config = dict(
    arch='mlp_mixer',
    model='image classifier',
    dataset='photos of arthropod specimens (BIOSCAN-5M)',
    train_examples=97500,
    image_size=32,
    crop_scale_min=1,
    horizontal_flip=True,
    targets=['family'],
    num_classes=218,
    norm='layernorm',
    norm_position='pre',
    activation='gelu',
    mlp_ratio=2,
    parallel_block=True,
    dropout=0.05,
    inner_norm=False,
    moe='soft',
    num_experts=16,
    moe_every=2,
    expert_mlp_ratio=0.5,
    slots_per_expert=2,
    shared_expert=False,
    patch_size=[2, 2],
    layers=8,
    width=192,
    mixing='mixup',
    loss='cross_entropy',
    residual_init='none',
    optimizer='soap',
    beta2=0.99,
    lr=0.0036,
    beta1=0.95,
    shampoo_beta=0.99,
    eps=1e-08,
    precondition_frequency=16,
    max_precond_dim=1536,
    one_sided=True,
    adamw_lr_other_params=0.0008,
    grad_clip=1.0,
    steps=34300,
    batch_size=128,
    epochs=45.0,
    lr_schedule='step',
    warmup_steps=6860,
    weight_decay=0.09,
    adamw_weight_decay_other_params=0,
)
Rows from block 5 of a small image classifier, named by matrix and row number. Rows with one number within an expert belong to one neuron, the router's apart. Each number is 200 + 30 x the weight over its row's rms, rounded and kept within 0 to 999. All counts start at 0. After the name is the row's rms in percent of the matrix's.
Before each expert's rows are labels from the 100 images, of 14976, where the router gives the expert most weight on average: "top examples" is what is common among them; "colour at peak" is the nearest of a few named colours to the mean colour under the peak. Only what is clearly more common there than usual is listed. The data: photos of arthropod specimens (BIOSCAN-5M).
# router: slot weights (model.blocks.5.mlp.router.weight, 32x192, trained with AdamW), inputs 0-95
# up: expert up (model.blocks.5.mlp.up, 16x96x192), inputs 0-95
# down: expert down (model.blocks.5.mlp.down, 16x192x96, transposed), outputs 0-95

# expert 5
top examples: order Coleoptera; family Throscidae
colour at peak: pink
router.10,097,168,212,175,134,168,186,238,233,253,152,222,226,204,204,202,198,220,177,216,188,215,244,144,197,172,174,211,193,204,230,185,219,180,224,156,233,220,223,212,178,221,201,222,193,267,258,205,252,266,142,142,286,202,218,240,219,228,209,191,216,176,145,170,215,185,169,178,208,190,167,185,168,244,193,184,188,194,219,187,250,205,224,163,194,258,221,215,183,176,215,226,206,164,200,168,135
router.11,086,161,214,180,171,152,217,251,156,220,171,216,177,193,216,240,178,119,173,208,242,251,267,143,213,188,188,218,194,194,213,208,210,212,132,154,169,237,191,169,205,214,171,193,201,241,199,203,205,270,195,214,174,232,268,211,189,201,256,192,209,201,179,199,158,184,165,203,222,172,199,247,185,195,222,234,224,244,154,193,196,213,243,216,229,226,255,214,219,178,253,176,196,205,176,187,232
up.15,117,208,198,185,207,243,217,182,217,222,226,209,206,186,196,229,174,135,227,203,225,206,213,160,190,221,182,290,232,224,225,214,252,203,189,196,186,219,273,165,241,241,164,230,242,214,164,176,204,201,225,216,171,175,192,153,186,235,177,171,227,204,137,232,175,169,168,179,214,252,134,172,196,226,217,238,198,196,174,218,220,197,202,202,167,224,175,217,204,171,230,205,229,147,206,218,208
down.15,108,216,246,198,178,195,138,182,227,184,203,181,244,200,172,206,259,212,200,222,229,194,205,212,152,199,212,187,187,225,222,201,154,196,178,244,157,162,230,246,162,251,112,234,176,239,179,155,178,177,191,191,183,240,174,194,267,211,146,188,192,183,228,167,186,218,187,254,282,194,216,206,190,223,244,191,289,171,209,188,187,235,184,223,196,229,163,178,188,222,151,250,235,206,226,152,251
up.16,102,198,206,167,196,187,214,215,117,228,179,184,205,220,192,172,169,221,222,185,234,212,210,152,178,155,201,192,179,221,240,194,180,176,158,203,177,215,217,238,172,195,243,206,227,202,197,253,155,262,234,208,196,219,216,237,192,130,233,187,234,152,211,228,188,217,168,226,178,166,181,234,204,193,214,245,261,155,213,163,191,214,239,233,187,169,212,208,257,182,164,212,184,241,208,155,213
down.16,102,219,183,185,215,205,207,210,199,164,216,211,199,347,193,210,175,223,241,218,221,170,229,227,195,152,198,165,281,169,241,213,167,211,171,184,164,174,220,229,194,196,202,200,169,207,198,217,212,220,206,142,158,173,214,239,195,148,233,201,210,209,229,239,184,221,176,203,200,164,213,233,137,175,181,227,183,201,219,237,168,187,197,220,243,162,156,167,164,150,191,215,174,197,195,189,236
up.17,100,180,193,213,222,191,198,194,180,210,188,208,158,187,218,204,170,173,199,207,220,192,194,155,147,218,209,216,162,165,192,157,229,178,190,233,208,270,251,145,249,153,184,175,217,198,199,217,151,255,218,200,165,216,214,214,185,228,196,179,225,222,190,253,242,151,205,201,238,236,149,166,222,269,228,197,157,192,206,215,194,184,222,217,221,140,204,228,243,174,224,196,156,185,167,216,205
down.17,099,163,231,239,190,160,157,191,278,176,191,173,220,242,170,207,198,205,225,201,217,166,214,169,198,197,228,190,250,253,219,185,140,159,194,210,171,143,246,242,129,199,171,214,207,229,178,191,203,250,200,212,184,202,171,195,233,213,170,216,213,200,182,184,177,167,231,201,284,206,221,193,249,211,204,222,210,175,215,229,199,190,172,175,154,194,164,180,200,206,169,210,255,204,272,191,151
up.18,119,194,204,232,181,221,227,194,214,203,164,173,195,234,137,166,191,217,191,227,214,162,228,169,162,206,183,175,179,174,182,154,239,150,232,174,184,234,206,159,164,196,207,247,203,190,174,224,182,235,216,222,144,208,150,253,202,202,152,265,150,221,198,184,218,201,180,191,184,224,208,183,201,262,232,228,184,241,269,210,210,220,215,120,223,213,176,232,191,191,124,157,186,189,212,146,186
down.18,116,196,173,247,165,216,219,200,238,211,200,230,174,126,138,182,201,216,214,179,202,237,212,195,198,230,252,217,211,238,211,193,205,167,212,206,164,225,223,147,239,154,205,185,228,207,213,201,231,193,201,205,229,170,189,178,208,168,220,229,213,184,181,227,159,129,205,168,193,223,122,136,230,208,181,185,175,221,125,222,217,237,179,214,212,233,164,242,172,226,246,155,211,213,209,261,221

# expert 6
top examples: order Psocodea
colour at peak: grey
router.12,093,133,175,205,213,195,204,168,215,188,188,183,171,215,182,141,189,219,197,209,249,218,177,112,190,141,173,218,130,236,148,188,193,195,197,210,186,226,202,161,203,176,150,216,168,217,241,206,157,178,233,229,193,148,221,214,164,192,212,151,197,208,182,183,212,149,220,182,207,229,227,189,242,283,193,234,182,208,185,154,200,251,212,160,216,188,217,207,250,190,181,244,188,162,155,199,205
router.13,094,154,249,185,211,177,221,209,162,210,168,249,178,236,197,168,198,219,203,222,197,214,191,182,129,158,172,238,192,228,218,173,172,162,189,213,174,212,183,179,123,177,150,196,191,217,247,216,186,194,195,212,215,200,151,180,199,264,223,165,239,140,182,203,150,196,178,199,235,225,179,180,260,195,177,246,179,217,197,193,214,237,186,228,228,185,175,177,206,187,180,209,176,211,213,217,202
up.0,088,215,244,194,157,220,209,280,216,230,217,195,174,211,235,180,181,212,194,216,158,217,225,244,236,195,212,250,191,181,201,209,219,231,244,228,235,141,118,163,252,229,222,234,218,139,173,227,156,195,198,196,256,181,152,254,182,171,186,206,184,181,221,194,149,157,187,241,202,191,212,196,202,200,220,227,215,214,209,191,218,180,172,228,201,224,218,237,221,231,172,215,245,149,215,231,153
down.0,077,184,126,251,235,198,204,187,209,258,227,236,114,228,173,157,153,224,189,199,246,202,174,258,199,226,159,169,249,223,193,207,187,222,193,220,194,164,197,165,243,154,241,173,174,227,192,153,224,220,199,251,237,225,197,180,231,215,247,221,295,174,199,196,154,192,176,196,216,202,249,248,213,200,162,252,238,188,187,187,183,170,191,244,220,173,209,232,194,202,243,155,189,171,215,264,216
up.1,091,231,276,186,171,201,176,169,198,207,165,220,162,191,203,252,221,224,265,199,227,164,230,207,272,187,179,192,266,213,189,203,171,181,197,191,138,200,184,184,178,233,214,137,211,239,205,256,166,183,206,214,223,205,156,233,202,207,206,175,192,141,161,160,177,204,229,197,164,219,184,220,212,233,188,206,200,189,182,201,198,182,198,246,208,162,193,179,242,228,162,202,196,217,138,233,207
down.1,084,217,185,230,209,169,216,223,239,194,212,237,218,252,206,229,171,123,257,212,223,224,147,221,212,226,228,245,174,277,174,183,190,211,195,223,188,182,195,165,186,190,166,192,223,200,173,177,206,220,171,177,168,206,156,199,236,186,243,193,211,229,200,167,248,182,191,247,220,182,214,172,165,201,202,221,219,191,152,212,237,219,210,237,197,155,218,203,211,158,210,201,152,155,239,214,201
up.2,108,222,191,169,223,204,238,174,219,187,245,160,237,212,206,193,234,199,225,196,151,240,196,166,180,204,163,182,183,205,171,193,185,236,240,137,145,237,209,191,211,242,212,205,112,209,181,183,217,237,165,213,214,212,235,173,155,223,172,200,158,156,155,231,198,207,173,228,161,190,221,172,185,135,223,197,220,190,171,174,168,240,162,221,235,246,175,208,235,180,204,207,218,158,194,185,268
down.2,106,223,240,201,169,195,195,161,191,222,197,210,192,221,175,206,249,156,229,254,202,189,133,174,180,164,172,198,217,186,192,243,240,180,249,161,189,187,161,182,192,192,142,203,170,198,169,237,198,176,173,235,250,144,215,200,236,266,150,281,220,234,184,179,177,208,130,197,193,212,169,197,222,148,226,219,218,214,188,232,174,228,168,253,161,204,205,213,177,162,190,175,239,147,244,165,212
up.3,117,225,164,200,185,212,178,232,170,233,235,141,186,200,154,198,176,212,185,112,198,194,144,164,252,182,213,176,215,163,155,177,225,276,190,165,190,222,158,194,210,183,228,201,157,219,178,143,182,195,249,221,186,172,243,232,257,104,223,206,226,230,196,155,202,175,208,229,187,185,239,194,198,226,215,220,196,209,183,160,238,221,251,200,162,167,215,241,216,231,204,210,215,203,257,233,209
down.3,112,191,159,230,219,209,170,251,195,248,267,210,161,146,166,175,169,230,167,140,186,258,164,224,197,198,172,193,211,172,213,148,137,179,227,191,198,260,174,207,252,248,259,155,165,221,185,115,146,205,253,202,216,191,204,207,170,173,229,195,216,211,216,126,254,224,203,213,220,216,224,188,202,206,193,247,222,194,219,198,212,196,196,209,205,204,217,162,198,187,214,173,219,222,217,259,188

# expert 1
top examples: order Diptera
colour at peak: white
router.2,097,192,173,213,198,225,213,195,239,203,208,236,195,216,179,195,163,220,224,135,239,208,185,234,224,183,192,189,147,187,229,135,244,210,171,252,151,215,190,219,229,188,238,205,222,176,142,180,168,220,253,208,152,134,186,179,150,148,225,237,177,259,230,214,192,246,210,172,223,211,191,199,208,192,227,226,221,219,189,205,283,145,194,165,178,223,219,230,209,166,185,147,218,231,213,204,179
router.3,098,177,187,197,187,230,216,218,193,213,199,285,177,200,203,169,217,276,203,149,237,211,189,207,201,238,227,206,161,199,221,141,260,216,151,198,210,191,251,213,205,150,236,235,215,159,184,177,153,189,260,217,163,204,182,216,188,151,231,253,216,234,198,163,250,220,207,204,198,263,205,167,170,241,189,240,225,225,231,193,225,180,208,167,195,174,181,211,177,199,203,137,160,242,184,223,231
up.0,095,179,182,233,260,182,142,152,178,225,183,204,208,229,193,141,232,179,176,193,181,214,208,263,106,190,178,161,203,231,252,228,157,226,210,218,219,224,208,231,165,186,153,188,241,214,236,173,188,227,147,169,192,207,252,191,219,212,193,216,181,207,207,269,184,232,182,196,182,190,153,223,235,192,196,147,132,212,169,195,188,210,196,186,208,217,176,150,148,211,215,239,199,251,246,165,165
down.0,083,202,134,174,181,223,215,149,163,202,231,195,234,199,199,180,158,228,174,181,194,202,196,225,185,186,195,233,239,184,161,231,223,199,200,216,147,153,202,195,202,149,215,198,241,208,172,254,213,245,148,210,203,167,199,208,248,165,231,229,199,228,218,252,200,205,165,302,193,127,212,230,184,223,185,174,196,192,201,212,223,237,240,219,209,215,223,235,154,232,253,197,169,169,250,201,161
up.1,100,194,160,251,186,186,160,153,181,253,169,230,184,155,197,192,219,199,203,233,196,206,148,237,198,227,237,184,228,239,189,245,223,222,215,219,244,254,214,188,173,153,152,178,249,210,213,186,203,248,177,209,213,217,202,165,246,222,113,183,159,193,206,171,221,180,214,225,214,185,225,214,186,214,169,168,204,172,227,196,189,177,181,156,206,191,227,215,175,186,220,193,140,203,174,210,141
down.1,098,190,155,182,233,196,153,164,238,249,193,220,279,228,199,147,231,252,201,198,217,204,172,164,239,112,166,225,192,247,191,189,164,185,156,201,220,192,155,176,245,194,204,228,211,183,258,244,200,234,158,237,195,259,210,222,235,242,155,185,197,186,185,197,160,218,203,222,209,193,218,215,240,193,207,189,211,214,201,146,181,210,236,138,189,187,197,136,159,188,210,232,172,160,208,234,183
up.2,097,190,256,221,257,211,237,187,254,198,211,189,195,227,198,205,182,211,190,224,224,245,210,227,204,211,195,199,168,129,218,180,171,165,169,207,233,158,241,224,169,209,201,179,162,177,204,189,197,152,213,222,215,200,157,153,218,233,217,200,162,222,188,173,215,200,184,220,225,255,199,171,171,225,244,219,221,181,243,224,224,197,196,215,164,156,211,218,254,146,196,217,193,180,228,139,214
down.2,094,205,193,219,200,206,194,181,253,182,181,112,211,266,191,252,196,198,198,183,156,207,159,243,220,226,208,207,218,137,210,203,232,201,201,152,203,222,212,219,194,140,245,235,174,241,212,177,271,149,206,244,169,195,215,208,208,226,203,227,214,215,218,210,216,185,175,157,244,193,186,192,227,216,161,238,151,207,138,236,239,181,245,247,222,189,178,280,261,197,192,194,181,237,238,189,181
up.3,092,170,218,216,228,283,189,190,171,191,192,180,146,219,223,205,202,235,228,241,216,146,217,188,239,277,179,214,210,206,201,221,178,189,235,230,144,146,168,149,161,184,184,123,204,241,221,200,231,196,186,190,219,257,220,236,186,216,165,165,214,215,178,156,198,174,202,171,212,210,184,160,222,255,191,198,204,254,227,219,203,157,153,195,223,212,214,261,224,185,232,165,190,185,169,181,198
down.3,101,214,201,163,142,161,192,166,221,184,209,192,224,151,267,229,200,210,175,185,242,185,188,192,186,219,201,200,261,148,234,233,216,211,148,154,153,185,236,226,209,215,190,167,235,170,175,242,129,198,200,185,221,211,223,161,205,223,180,178,220,191,147,171,215,229,249,169,216,160,203,272,205,203,249,207,198,122,192,190,195,202,214,229,212,206,228,244,197,226,199,218,198,223,189,145,203