config.yaml
expert_mlp_ratio: 0.5
patch_size: [2, 2]
layers: 8
residual_init: "none"
precondition_frequency: 16
Rows from expert 12 of block 5, named by matrix and row number. Rows with one number belong to one neuron. Each number is 500 + 50 x the weight over its row's rms, rounded and kept within 0 to 999. All counts start at 0. Numbers have three digits each. After the name is the row's rms in percent of the matrix's.
# up: expert up (model.blocks.5.mlp.up, 16x96x192), inputs 0-95
# down: expert down (model.blocks.5.mlp.down, 16x192x96, transposed), outputs 0-95
up.50 092:467488468539469470492549516513527524555465509366541497514483551535520502472533468534529464490491452410537510522499524433555491462446463430604531458563494483461573533445527527544458569452552572575495443417600502503497474439471453448549480475538507489527508541525471487493591516493581543553
up.51 092:455431399610448489457553468443522591577529513505574429519503517480496406544329495543472474525448463471508447422469490495502502589518471500492452426495459530498546491428509583485519472579531467461495459584500483501536423446577572392467567430509483418516499529475518501577479519433488493551
up.52 112:602500593527464581517463469486458481520594519581495502477519460493493528555512429517449501494440565544371469457563532508493414598419545485445542472435377494484528507475571475448500473491450570491447521509464577548557515505525528503492501399376465532586490514381485481481550444514496482503
up.53 099:487476574506513496431422562489487445577427548547572451515573482527561508528515422505496525540457507410478473484527478456440491468472507572513452547466494565500480592509468605570436477509567528432440462595485598535487492480527508492555494525557509495531515547472380494528488462467574516493
up.54 106:497556473509525509434536522497506452572549414553570480505529443446492504548565445500492579474480477494479432461546507485433519488522512507565452559470446575507528522418463645509575536514580479421496503616428530547541496509583436547468457426534502519568443467554484439493453505496495471472
up.55 099:562517512562460523517554574546435473497507583516491533552487514466529519584485389529475458455469564446459538471460468478475550467406524426484502498411447490571471564475511478568457591573483482475453556562556516566568532519451429521503407520492433516516455430562566508552484502517501390492
up.56 097:579506457553476513461571471480448552515584538578490489434409471516426474479406398538532530457387536573447494444528524474554565577450555476427569537453501535535476545569568475541527469416560425477523566556479428529518437480415506461429578437473472464483523417383482541560497511470494528487
up.57 100:473546443452503468571487493512512565538506443492542459416528439557514508427552586466502494423532449474538587543599611473571506624518487444510532494573516586498544482538431530464547472469462543579506528492418462521539512433486438455472541479453495511438412533527553511443596474538591579464
up.58 120:533542475415387512513547544558497558445528492582529458571456581491570524501477485547525493562477522525476453536469484532467506544434555580451507511460493489440459477505572596471429453513456569523506519555506527576510452472436499431503521500390406540480566554488398542438536543524556548428
up.59 098:463520453396486504392470622437610391441475512507529497515535485446505518522529490478512536551513496479495472502527522490498507420572465418589483549504589510569490527593563545488538444559491448551456486589500537513518501481479569395542540429563514454531457564507454495550513350499532526585
up.60 093:568566462528511497556518532563461466528483513421491596537504492555513552506495508542492460417481497413453504520489491547528491476509536469508470441468398559436569512436495578411388548470509486449479521468474497504494509561485485525556465588501411606529530486548464506520501596579535518445
up.61 093:534498482545404538502496496450482548559472539430464510548450543508514465451557384529556493452482470449540518543572474440521454595534518491493544527449517508426421385621592390538486520486552477525562536583464469497412519474450571496473580522461536555450474545471436501554480463537462572354
up.62 101:479453442489473472546445541471543486505491461535539465511520406502475461481478475508539575474518452481436407501624558500439510430558499529494534478503463502476549439541517579446508457589586563503428508586405532536444521495544524409496566500571527554453513468585480442493497519566505521567
up.63 102:489463475525365530502538483476412441520467529486520474535451543567480467470441507558545604431508450443442547480430457485410479523553490599591466503511476499487509555486389523474474467579465533558544506533457484502582517562385455461528499583506499467501539588504514439500417596495482418568
up.64 101:497477395508488554548467533478526508527516556449546493604492516537504493512412488472409403484524432474501494575449473586460553538486463486443543452493571538471482500495509530453498476477484540502410482562440470507419555545492448445514499525559550458511491513517489521586555448476502529488
up.65 097:476483581417419524531519509543468473543468429506491482466515563505487494503513505509573542519484473556510457589474464520467509586496446442491495500499525533414517545448478535510505449497446461549509483582539677510433375448476535424415492495452567420521470482375455546477561513528564632505
up.66 101:471521526643500499499485506529514549563369567576523454433445447565554557354506499553564496605529463494447572502498544469559498557447478537515529485558627581526414497571491442591495507500518512503458417478429496534406529528489449509490496490556559462532477472534484469442547504488492426498
up.67 102:549507472395459498570481517567512504500428531464518517555542620522607608556498588583442461458542454570571543440537428448452604517546465508474526506615499513507511490541442520443516482479470439471478560487528439513554548405512441475470591507469486461343480535504405531505447592546507607439
up.68 098:483547483521531452525469523498531538538461480534515501481400546538533493482519495538597610505540491528441539480494418435513560509587494463518517483512533409577540621547468438528496413497494410573466547524451434496566523418485408398504467455375544455498512586489458514477496514484417433435
up.69 096:430553478448530413490582458540505522498525467387526551459533654485410557392447516503436539516477511439481538524517525455464553551459500459430453484497469489506544521591413557594394578449542492524541464455542563552470456506516596449559603473426492520468401586501574474527582426502543527476
up.70 106:514535464477432542519458577431518468510461535454523472586451494524556487469469436540472542488520463491524510500467450404468516439452519544506526579464492442535385540524585482470421474529408477653492532585476602579487494524507418415475482544413459429483468506548474472489427510505481421495
up.71 112:527443489473485474479485396575496568470434583513437448405544511582521473458517526510474497503476476542537469553466411529532561574467482566452492430541576485395399425452473529588495588500534482588438448389539515434567495484569448558351526573493514480435454468509483432504523430496458478532
up.72 103:476518484398521503512537459566487559546440472541485587521546497564549467462515528447600560475471355608461565612443565416502551584515535532494501519497451517468514592412462491492423312481508503544448463460543559500516444494493410525437482542555391420459550461409463422429458539529547497545
up.73 111:541563485440437504406416527510509481464550512471513473397525497539443627468503545513478460548505500622425519413470515537484478488495461535482543509602545509532519512348500570481610491562495545453491605447493562549584540524521414538426457483494535487567477498518501493462472498566535464543
up.74 107:459430520452586421495592452528465556463509443473535507543500496523354461523552515527487508518435525542540543564549454474464453556452558510512524608392351495517552518463479520433462446440400457470503487512544648562425445468508594494542520600500445409542553554511457489456521509506521571494
up.75 087:430473442432494450476514586576490458512419492491546552548493492479516490521576496554485461473518526498534512508450529464547555468501529448480499435579595474543449561616450477554455506476442429491445503511589582537470497456531496417565544537506480467490463470518536495554501533421589578453
up.76 109:485499535505481358541478486484531465481498477523569325391522491466594528515559457548568569555480548369536478468515466484454533444475504510519519583448458523494512534537517623504523475488519539504499584548432486554540473448505430525507470465487509551599541510521353504510507496550495530550
up.77 093:476444578447518446482520601515559521543512446510584549425455461503471598470530472587508497521496579443427468445541522470525411423546582434524552549465460556636505494475462488504484446539429526506467514550488602529507527425540515480561482526422510537544513555552448443530561437536562501521
up.78 101:513527497482484441450524537522545620594471439518574463468526555495464524456564477503495528396476486485551496582520554448548520518504521454499503572542539437470504560480507539528549479480539583578539460461469478485473456556509431510429474443461512492552495508550503509387469574559521503529
up.79 111:512438507483456558576525568542482510497422577525558526509533510509519492491443529516488557478554451384565424546468534456512632543555461403383477424512528527450412549557383590501490532530474439539480464588531547494510422520583542434515592538479485455407521492524498466498411443574481528451
up.80 093:572431435502531520473535474483582504510534546508544402447465477544495487498432459591531447457528491501529480509556458478570529397513497548581486444544397554582565447357435556441548506585540469517452416444421397555534442486555512429521474464619581444487444448433543500563552521499473522576
up.81 096:476535528468481448475524594563608494530485449588529410467504541494548542559543533403501579533409517470471498551521531517552416559522555493481537496451461515517448483465502545584515472480522493502452578531539498485545488516515540539500526556448447544490604435492491518590504492512523537520
up.82 117:436624564509486507487424476538530464518525511488430434551528513481490540532536497372438489448586464437581573512517445487493476552532429463574463497468518471464491533556540534522534553516476518399459527566535532473561575584543513499529525513549508509540467442587504487451421377453494452509
down.50 094:441474428475406499435519523489558513463528519519625533492514556488562499477585499475505561539543545506506544534469514467438442465472501444476549513418428406596504535458501555433479522479532535530495475500569542557474452484388457456481442526551511469558398489494571514530511462449413502436
down.51 090:466426469548608487489493421450527458245548480492496484400530509495583564523474434552450567520533539528565470507490442507616432493519494483502545510497501508494482547447474504614537419550476505458526518433501459409576476505561489506454485556457490521484500571556441506572557541448539464533
down.52 110:547463476547480527513515488555504538466447524451531461453477468530528516527520484563460491534435489504507469617553379513430549531561512411429537483476462491465479541512593604440551462510432530523528570518529555469471578482424464548509484493428543491514504510546393484606465503557443586512
down.53 107:450509499443497515561558489414451481181496562518492480518488523512503448567444470465520510481541563473503495496409464486515500531518610478471446411457448521512511545489517433496421495442462443583415460518552519587528546461464524531481455514483496489508451469558446536596504470569517525476
down.54 107:427550468473529506525496458541535496284388535527465453525518514496537546532553430429442557462493454447489539647522472435486441537500542563463512482528409479456454607461488462539480479451456493442515520535510506486529489570503435579530491574583398471461491448527543491578507496484485448501
down.55 098:465516444440497533491583549486409585598535431591404392514498463544495521415459525530455513477483458610504676617502523513582537502530574517548494545503457480494529469570529493477448489512616512510553481469478478615435492489463425522456494499502491508507506490512464414445505396413528574470
down.56 096:485415504408499471427501557504460581563475475477474494490463485507476535508534502556441455530384472531509460571558579544503510522470499512458523417502545490447445542474434480550535541480531449474525405544547548405436517484465590547510518577448410542575586515432518506629446475576481482537
down.57 100:466511504492542491526586474474568528504599497591451470581430470511392429495524493539517508529564432417496483566376549534552461537574520549485568486590489503484520530504530455404504511388483441498514409524533453487479485470450503535405557523481512567506558492497458548543416515496464554432
down.58 117:419520522498493505412375466498459542440380520435567508468510474553544566612419470440462477474500465489488483437528585475466517516507514482491448447563464492553461415520470509456487405422468392471507524460475571512488475564495496499617585530552527463439579477484493584581446452618462431504
down.59 089:486512466436545535491468481416523566423574631538613504563521547522487485575496409418480461514499506504475513483527444436436445518549493469646550461443438559466513464426559426445409484462554473506455460452544481537558481539428541458505535515531485514397516525558474521526532526503407430440
down.60 093:494480537544539539485516527464481493528482543597438385531508507549485445458489436437482596484457461473503516524476497478407557485465482572528468449554474599445546461471552425537447479575479479517554525499508392569588536525476486495438545406466565619418487520442476470544453484510525496537
down.61 093:511446379482543412500525479510513581563422557499519483476481433404560618548551612512466549531583478497525455469534437568591509540511499506498536477639486531394548478505503478535561455483500458474553535494573533434495503482574440537469546611525487436427490549577430492479481513444529471552
down.62 104:432440476502479452466548437448524594275457553615510484540519446515523481447445485465580540482505503521459463568489590557470548409489515535527544409439432563483520504422584495508463411446574547514480544551548534441493479461536473526441498434467471488448522491549481523542566477455420532475
down.63 104:512458543535532492524537504483464413448558487529531471542463617480412511569511460630556451417491422485541513503452517546535542458473451588475377595498572478499485514485474515492522514556374431562463479551453488470511506418584580465478554549459487463523580580422382501485495494453423506518
down.64 100:572509579463447444594602473521425444333548500478502453516527460521447518492520510491534575483597485490552514590416539492492517405497508526485445494478471435554497486506521440457482484552466482516492474429487428492578433510646478552429458525510359454459432530574467497440509524468408467487
down.65 095:462455545483470434439489491410463620509524421520543508477425489481541562428495522606453471499519492536503413492481545528470463511591653547449570528447502493540538448567576580441546487515575507521555568558438447497511487462497456549388526580491568418481575498520464413561446413540480535388
down.66 100:464528526469508567436387521569488403543489555482478481498628463520555451545451535605626493603470471419542466545630459469565388486566586405555449460459481380587446470533491509461566477532509501430471537502610457534551552482547439475519486521573423410489525454522544418501592462473534535511
down.67 102:507495441485524513636500506560604461489569452525466590557458552565532409523508507532452457504453616511415515500479461473550508579469424432459538438498556545466445587460554547397498575361420502467503505550494445520451452523536438466502491493537501594533503493509531554502489481551522508481
down.68 095:442482536471531544484515434562428458572504526519476466480539486469572478521560463514471501569528455504437535502384487544497552489473523540407409541430544510446433522569475546573432531529497506581429523473453535571493445486436519550573469473447549481588480561417462491505459580523488529504
down.69 091:560573520595448426552398488503451523467445506555596457477517478514451442493588510515547495470473440541594471438431454465500403447478447499437489507576556466602433429519559441438527555473474459467537550491514482562506446593508498529503414464461482445575405485498489540548583569505453359491
down.70 107:447518442394448505462460536495550503616553478491506535489539545586474518575534537505528457538538434471497506445654510491612499585546498525519543506516475446456563411516479537427527530356497483483507502412575500544629511511509506452519611511553434483492471359464498473424505544458561548485
down.71 106:479498516415520510530542489593456474464504479457459472444597532541422461408419466504521512602457546514526539447588532407425488528505471514482439568457530529584461487503467533545562448588526510531514479474565481550575505499552545557462506416531479523565458442458533437556544538482562523506
down.72 096:454446521452532564472458582478503457468508444491372532565480492500497418533472561496460397359576517518502568480425478503520464515489577572565463506607477520513598462602509481504449513480404568483515430565519399494497537468482395474430608559466503489504548536492476498449525556449523568488
down.73 111:517411512553499505508470522462440483464512465448472456430534449536514540486403519549500409511632451492541526546463546480495496471446551500552501542583420624446587371421484501487474494543472536516458535413570495467565623507531467510456529479457526479526552514559438392493477454518464489554
down.74 106:540458590507464504499537536577488427642515412487437511508366508494566510531485537488517460465592574511523549443470509578461536554554518421476430367463419514629532542557488479450541421493466407525537519607518539462513394508555459492451526442470564526502556535462579513467464516594520538409
down.75 096:446467492476516613458512493503434524640527448452389515538560457502583571462536513459523472550479490456445543464498565479524535536490542488497518544491435523470506533566528552549571494463543504414492538482527482503493578447495523508453506557464474535481480430582566553467430422424552573476
down.76 112:597424502544555532504509549460534430279439475524597473476464539480528430472503418444510471384482554504516437490517492541328540458496508578454450498473567530501413540480424593465480526536570484500445407615445498519523428519508533510471565435556492536513502487441529515483531467525495485514
down.77 094:446452540458449516497466549492480575399564522571533507413454503508465538430463463559540484595438532482553514519525587541506532531441516566437525514519480546519519537432539505569452458446474498536473520471491625535414495430570585470512487471452541498562511455448444441637536434487501489526
down.78 101:589521423472500519538463483487563496459488447460510469506631433540405514516551416496488519470484485557557521563572524370510478562514471440535521520456510514527493515490435546462474465456506519506448482403469503585388534496491591465520469457459511489606451492434568502494547501564459598608
down.79 112:529508533539473438475503491493589454556526518465429450471497537470476470459481450465584536613492556464513369524570466475465541510609595500513517492522449504520475541497437531541586465563472565507487515517464529436563536430472582444550499443499495443519503460479563503596463486497519520564
down.80 091:466496516554493466455475518430555504323453518509494532432535530536572436499455452444425545535465472396445497421496519507510466492443510460437475437506623600589468415434485571483450553555460532501486420493533450543543482472541516398515528595463597565513569506580551548471479477505473474608
down.81 094:492473501495480536535451495490487461340529590462499490471573579556434509480458468537505498515613482468463489552511559551546574500562460381508449506485465459506526523512464509555542484500458488603404578429570479514476517452482480484492467492447556423538469461567483378541493529489448516519
down.82 109:411516452544573548565446408512523571367528516483592585522420502430520527499536494395452414465518447477597589431517535559525527546530346485473524485481492522482489514503495468522448549488570528499558482524527484464487499574471550517642494501579513478514501544530541569452488485533445364474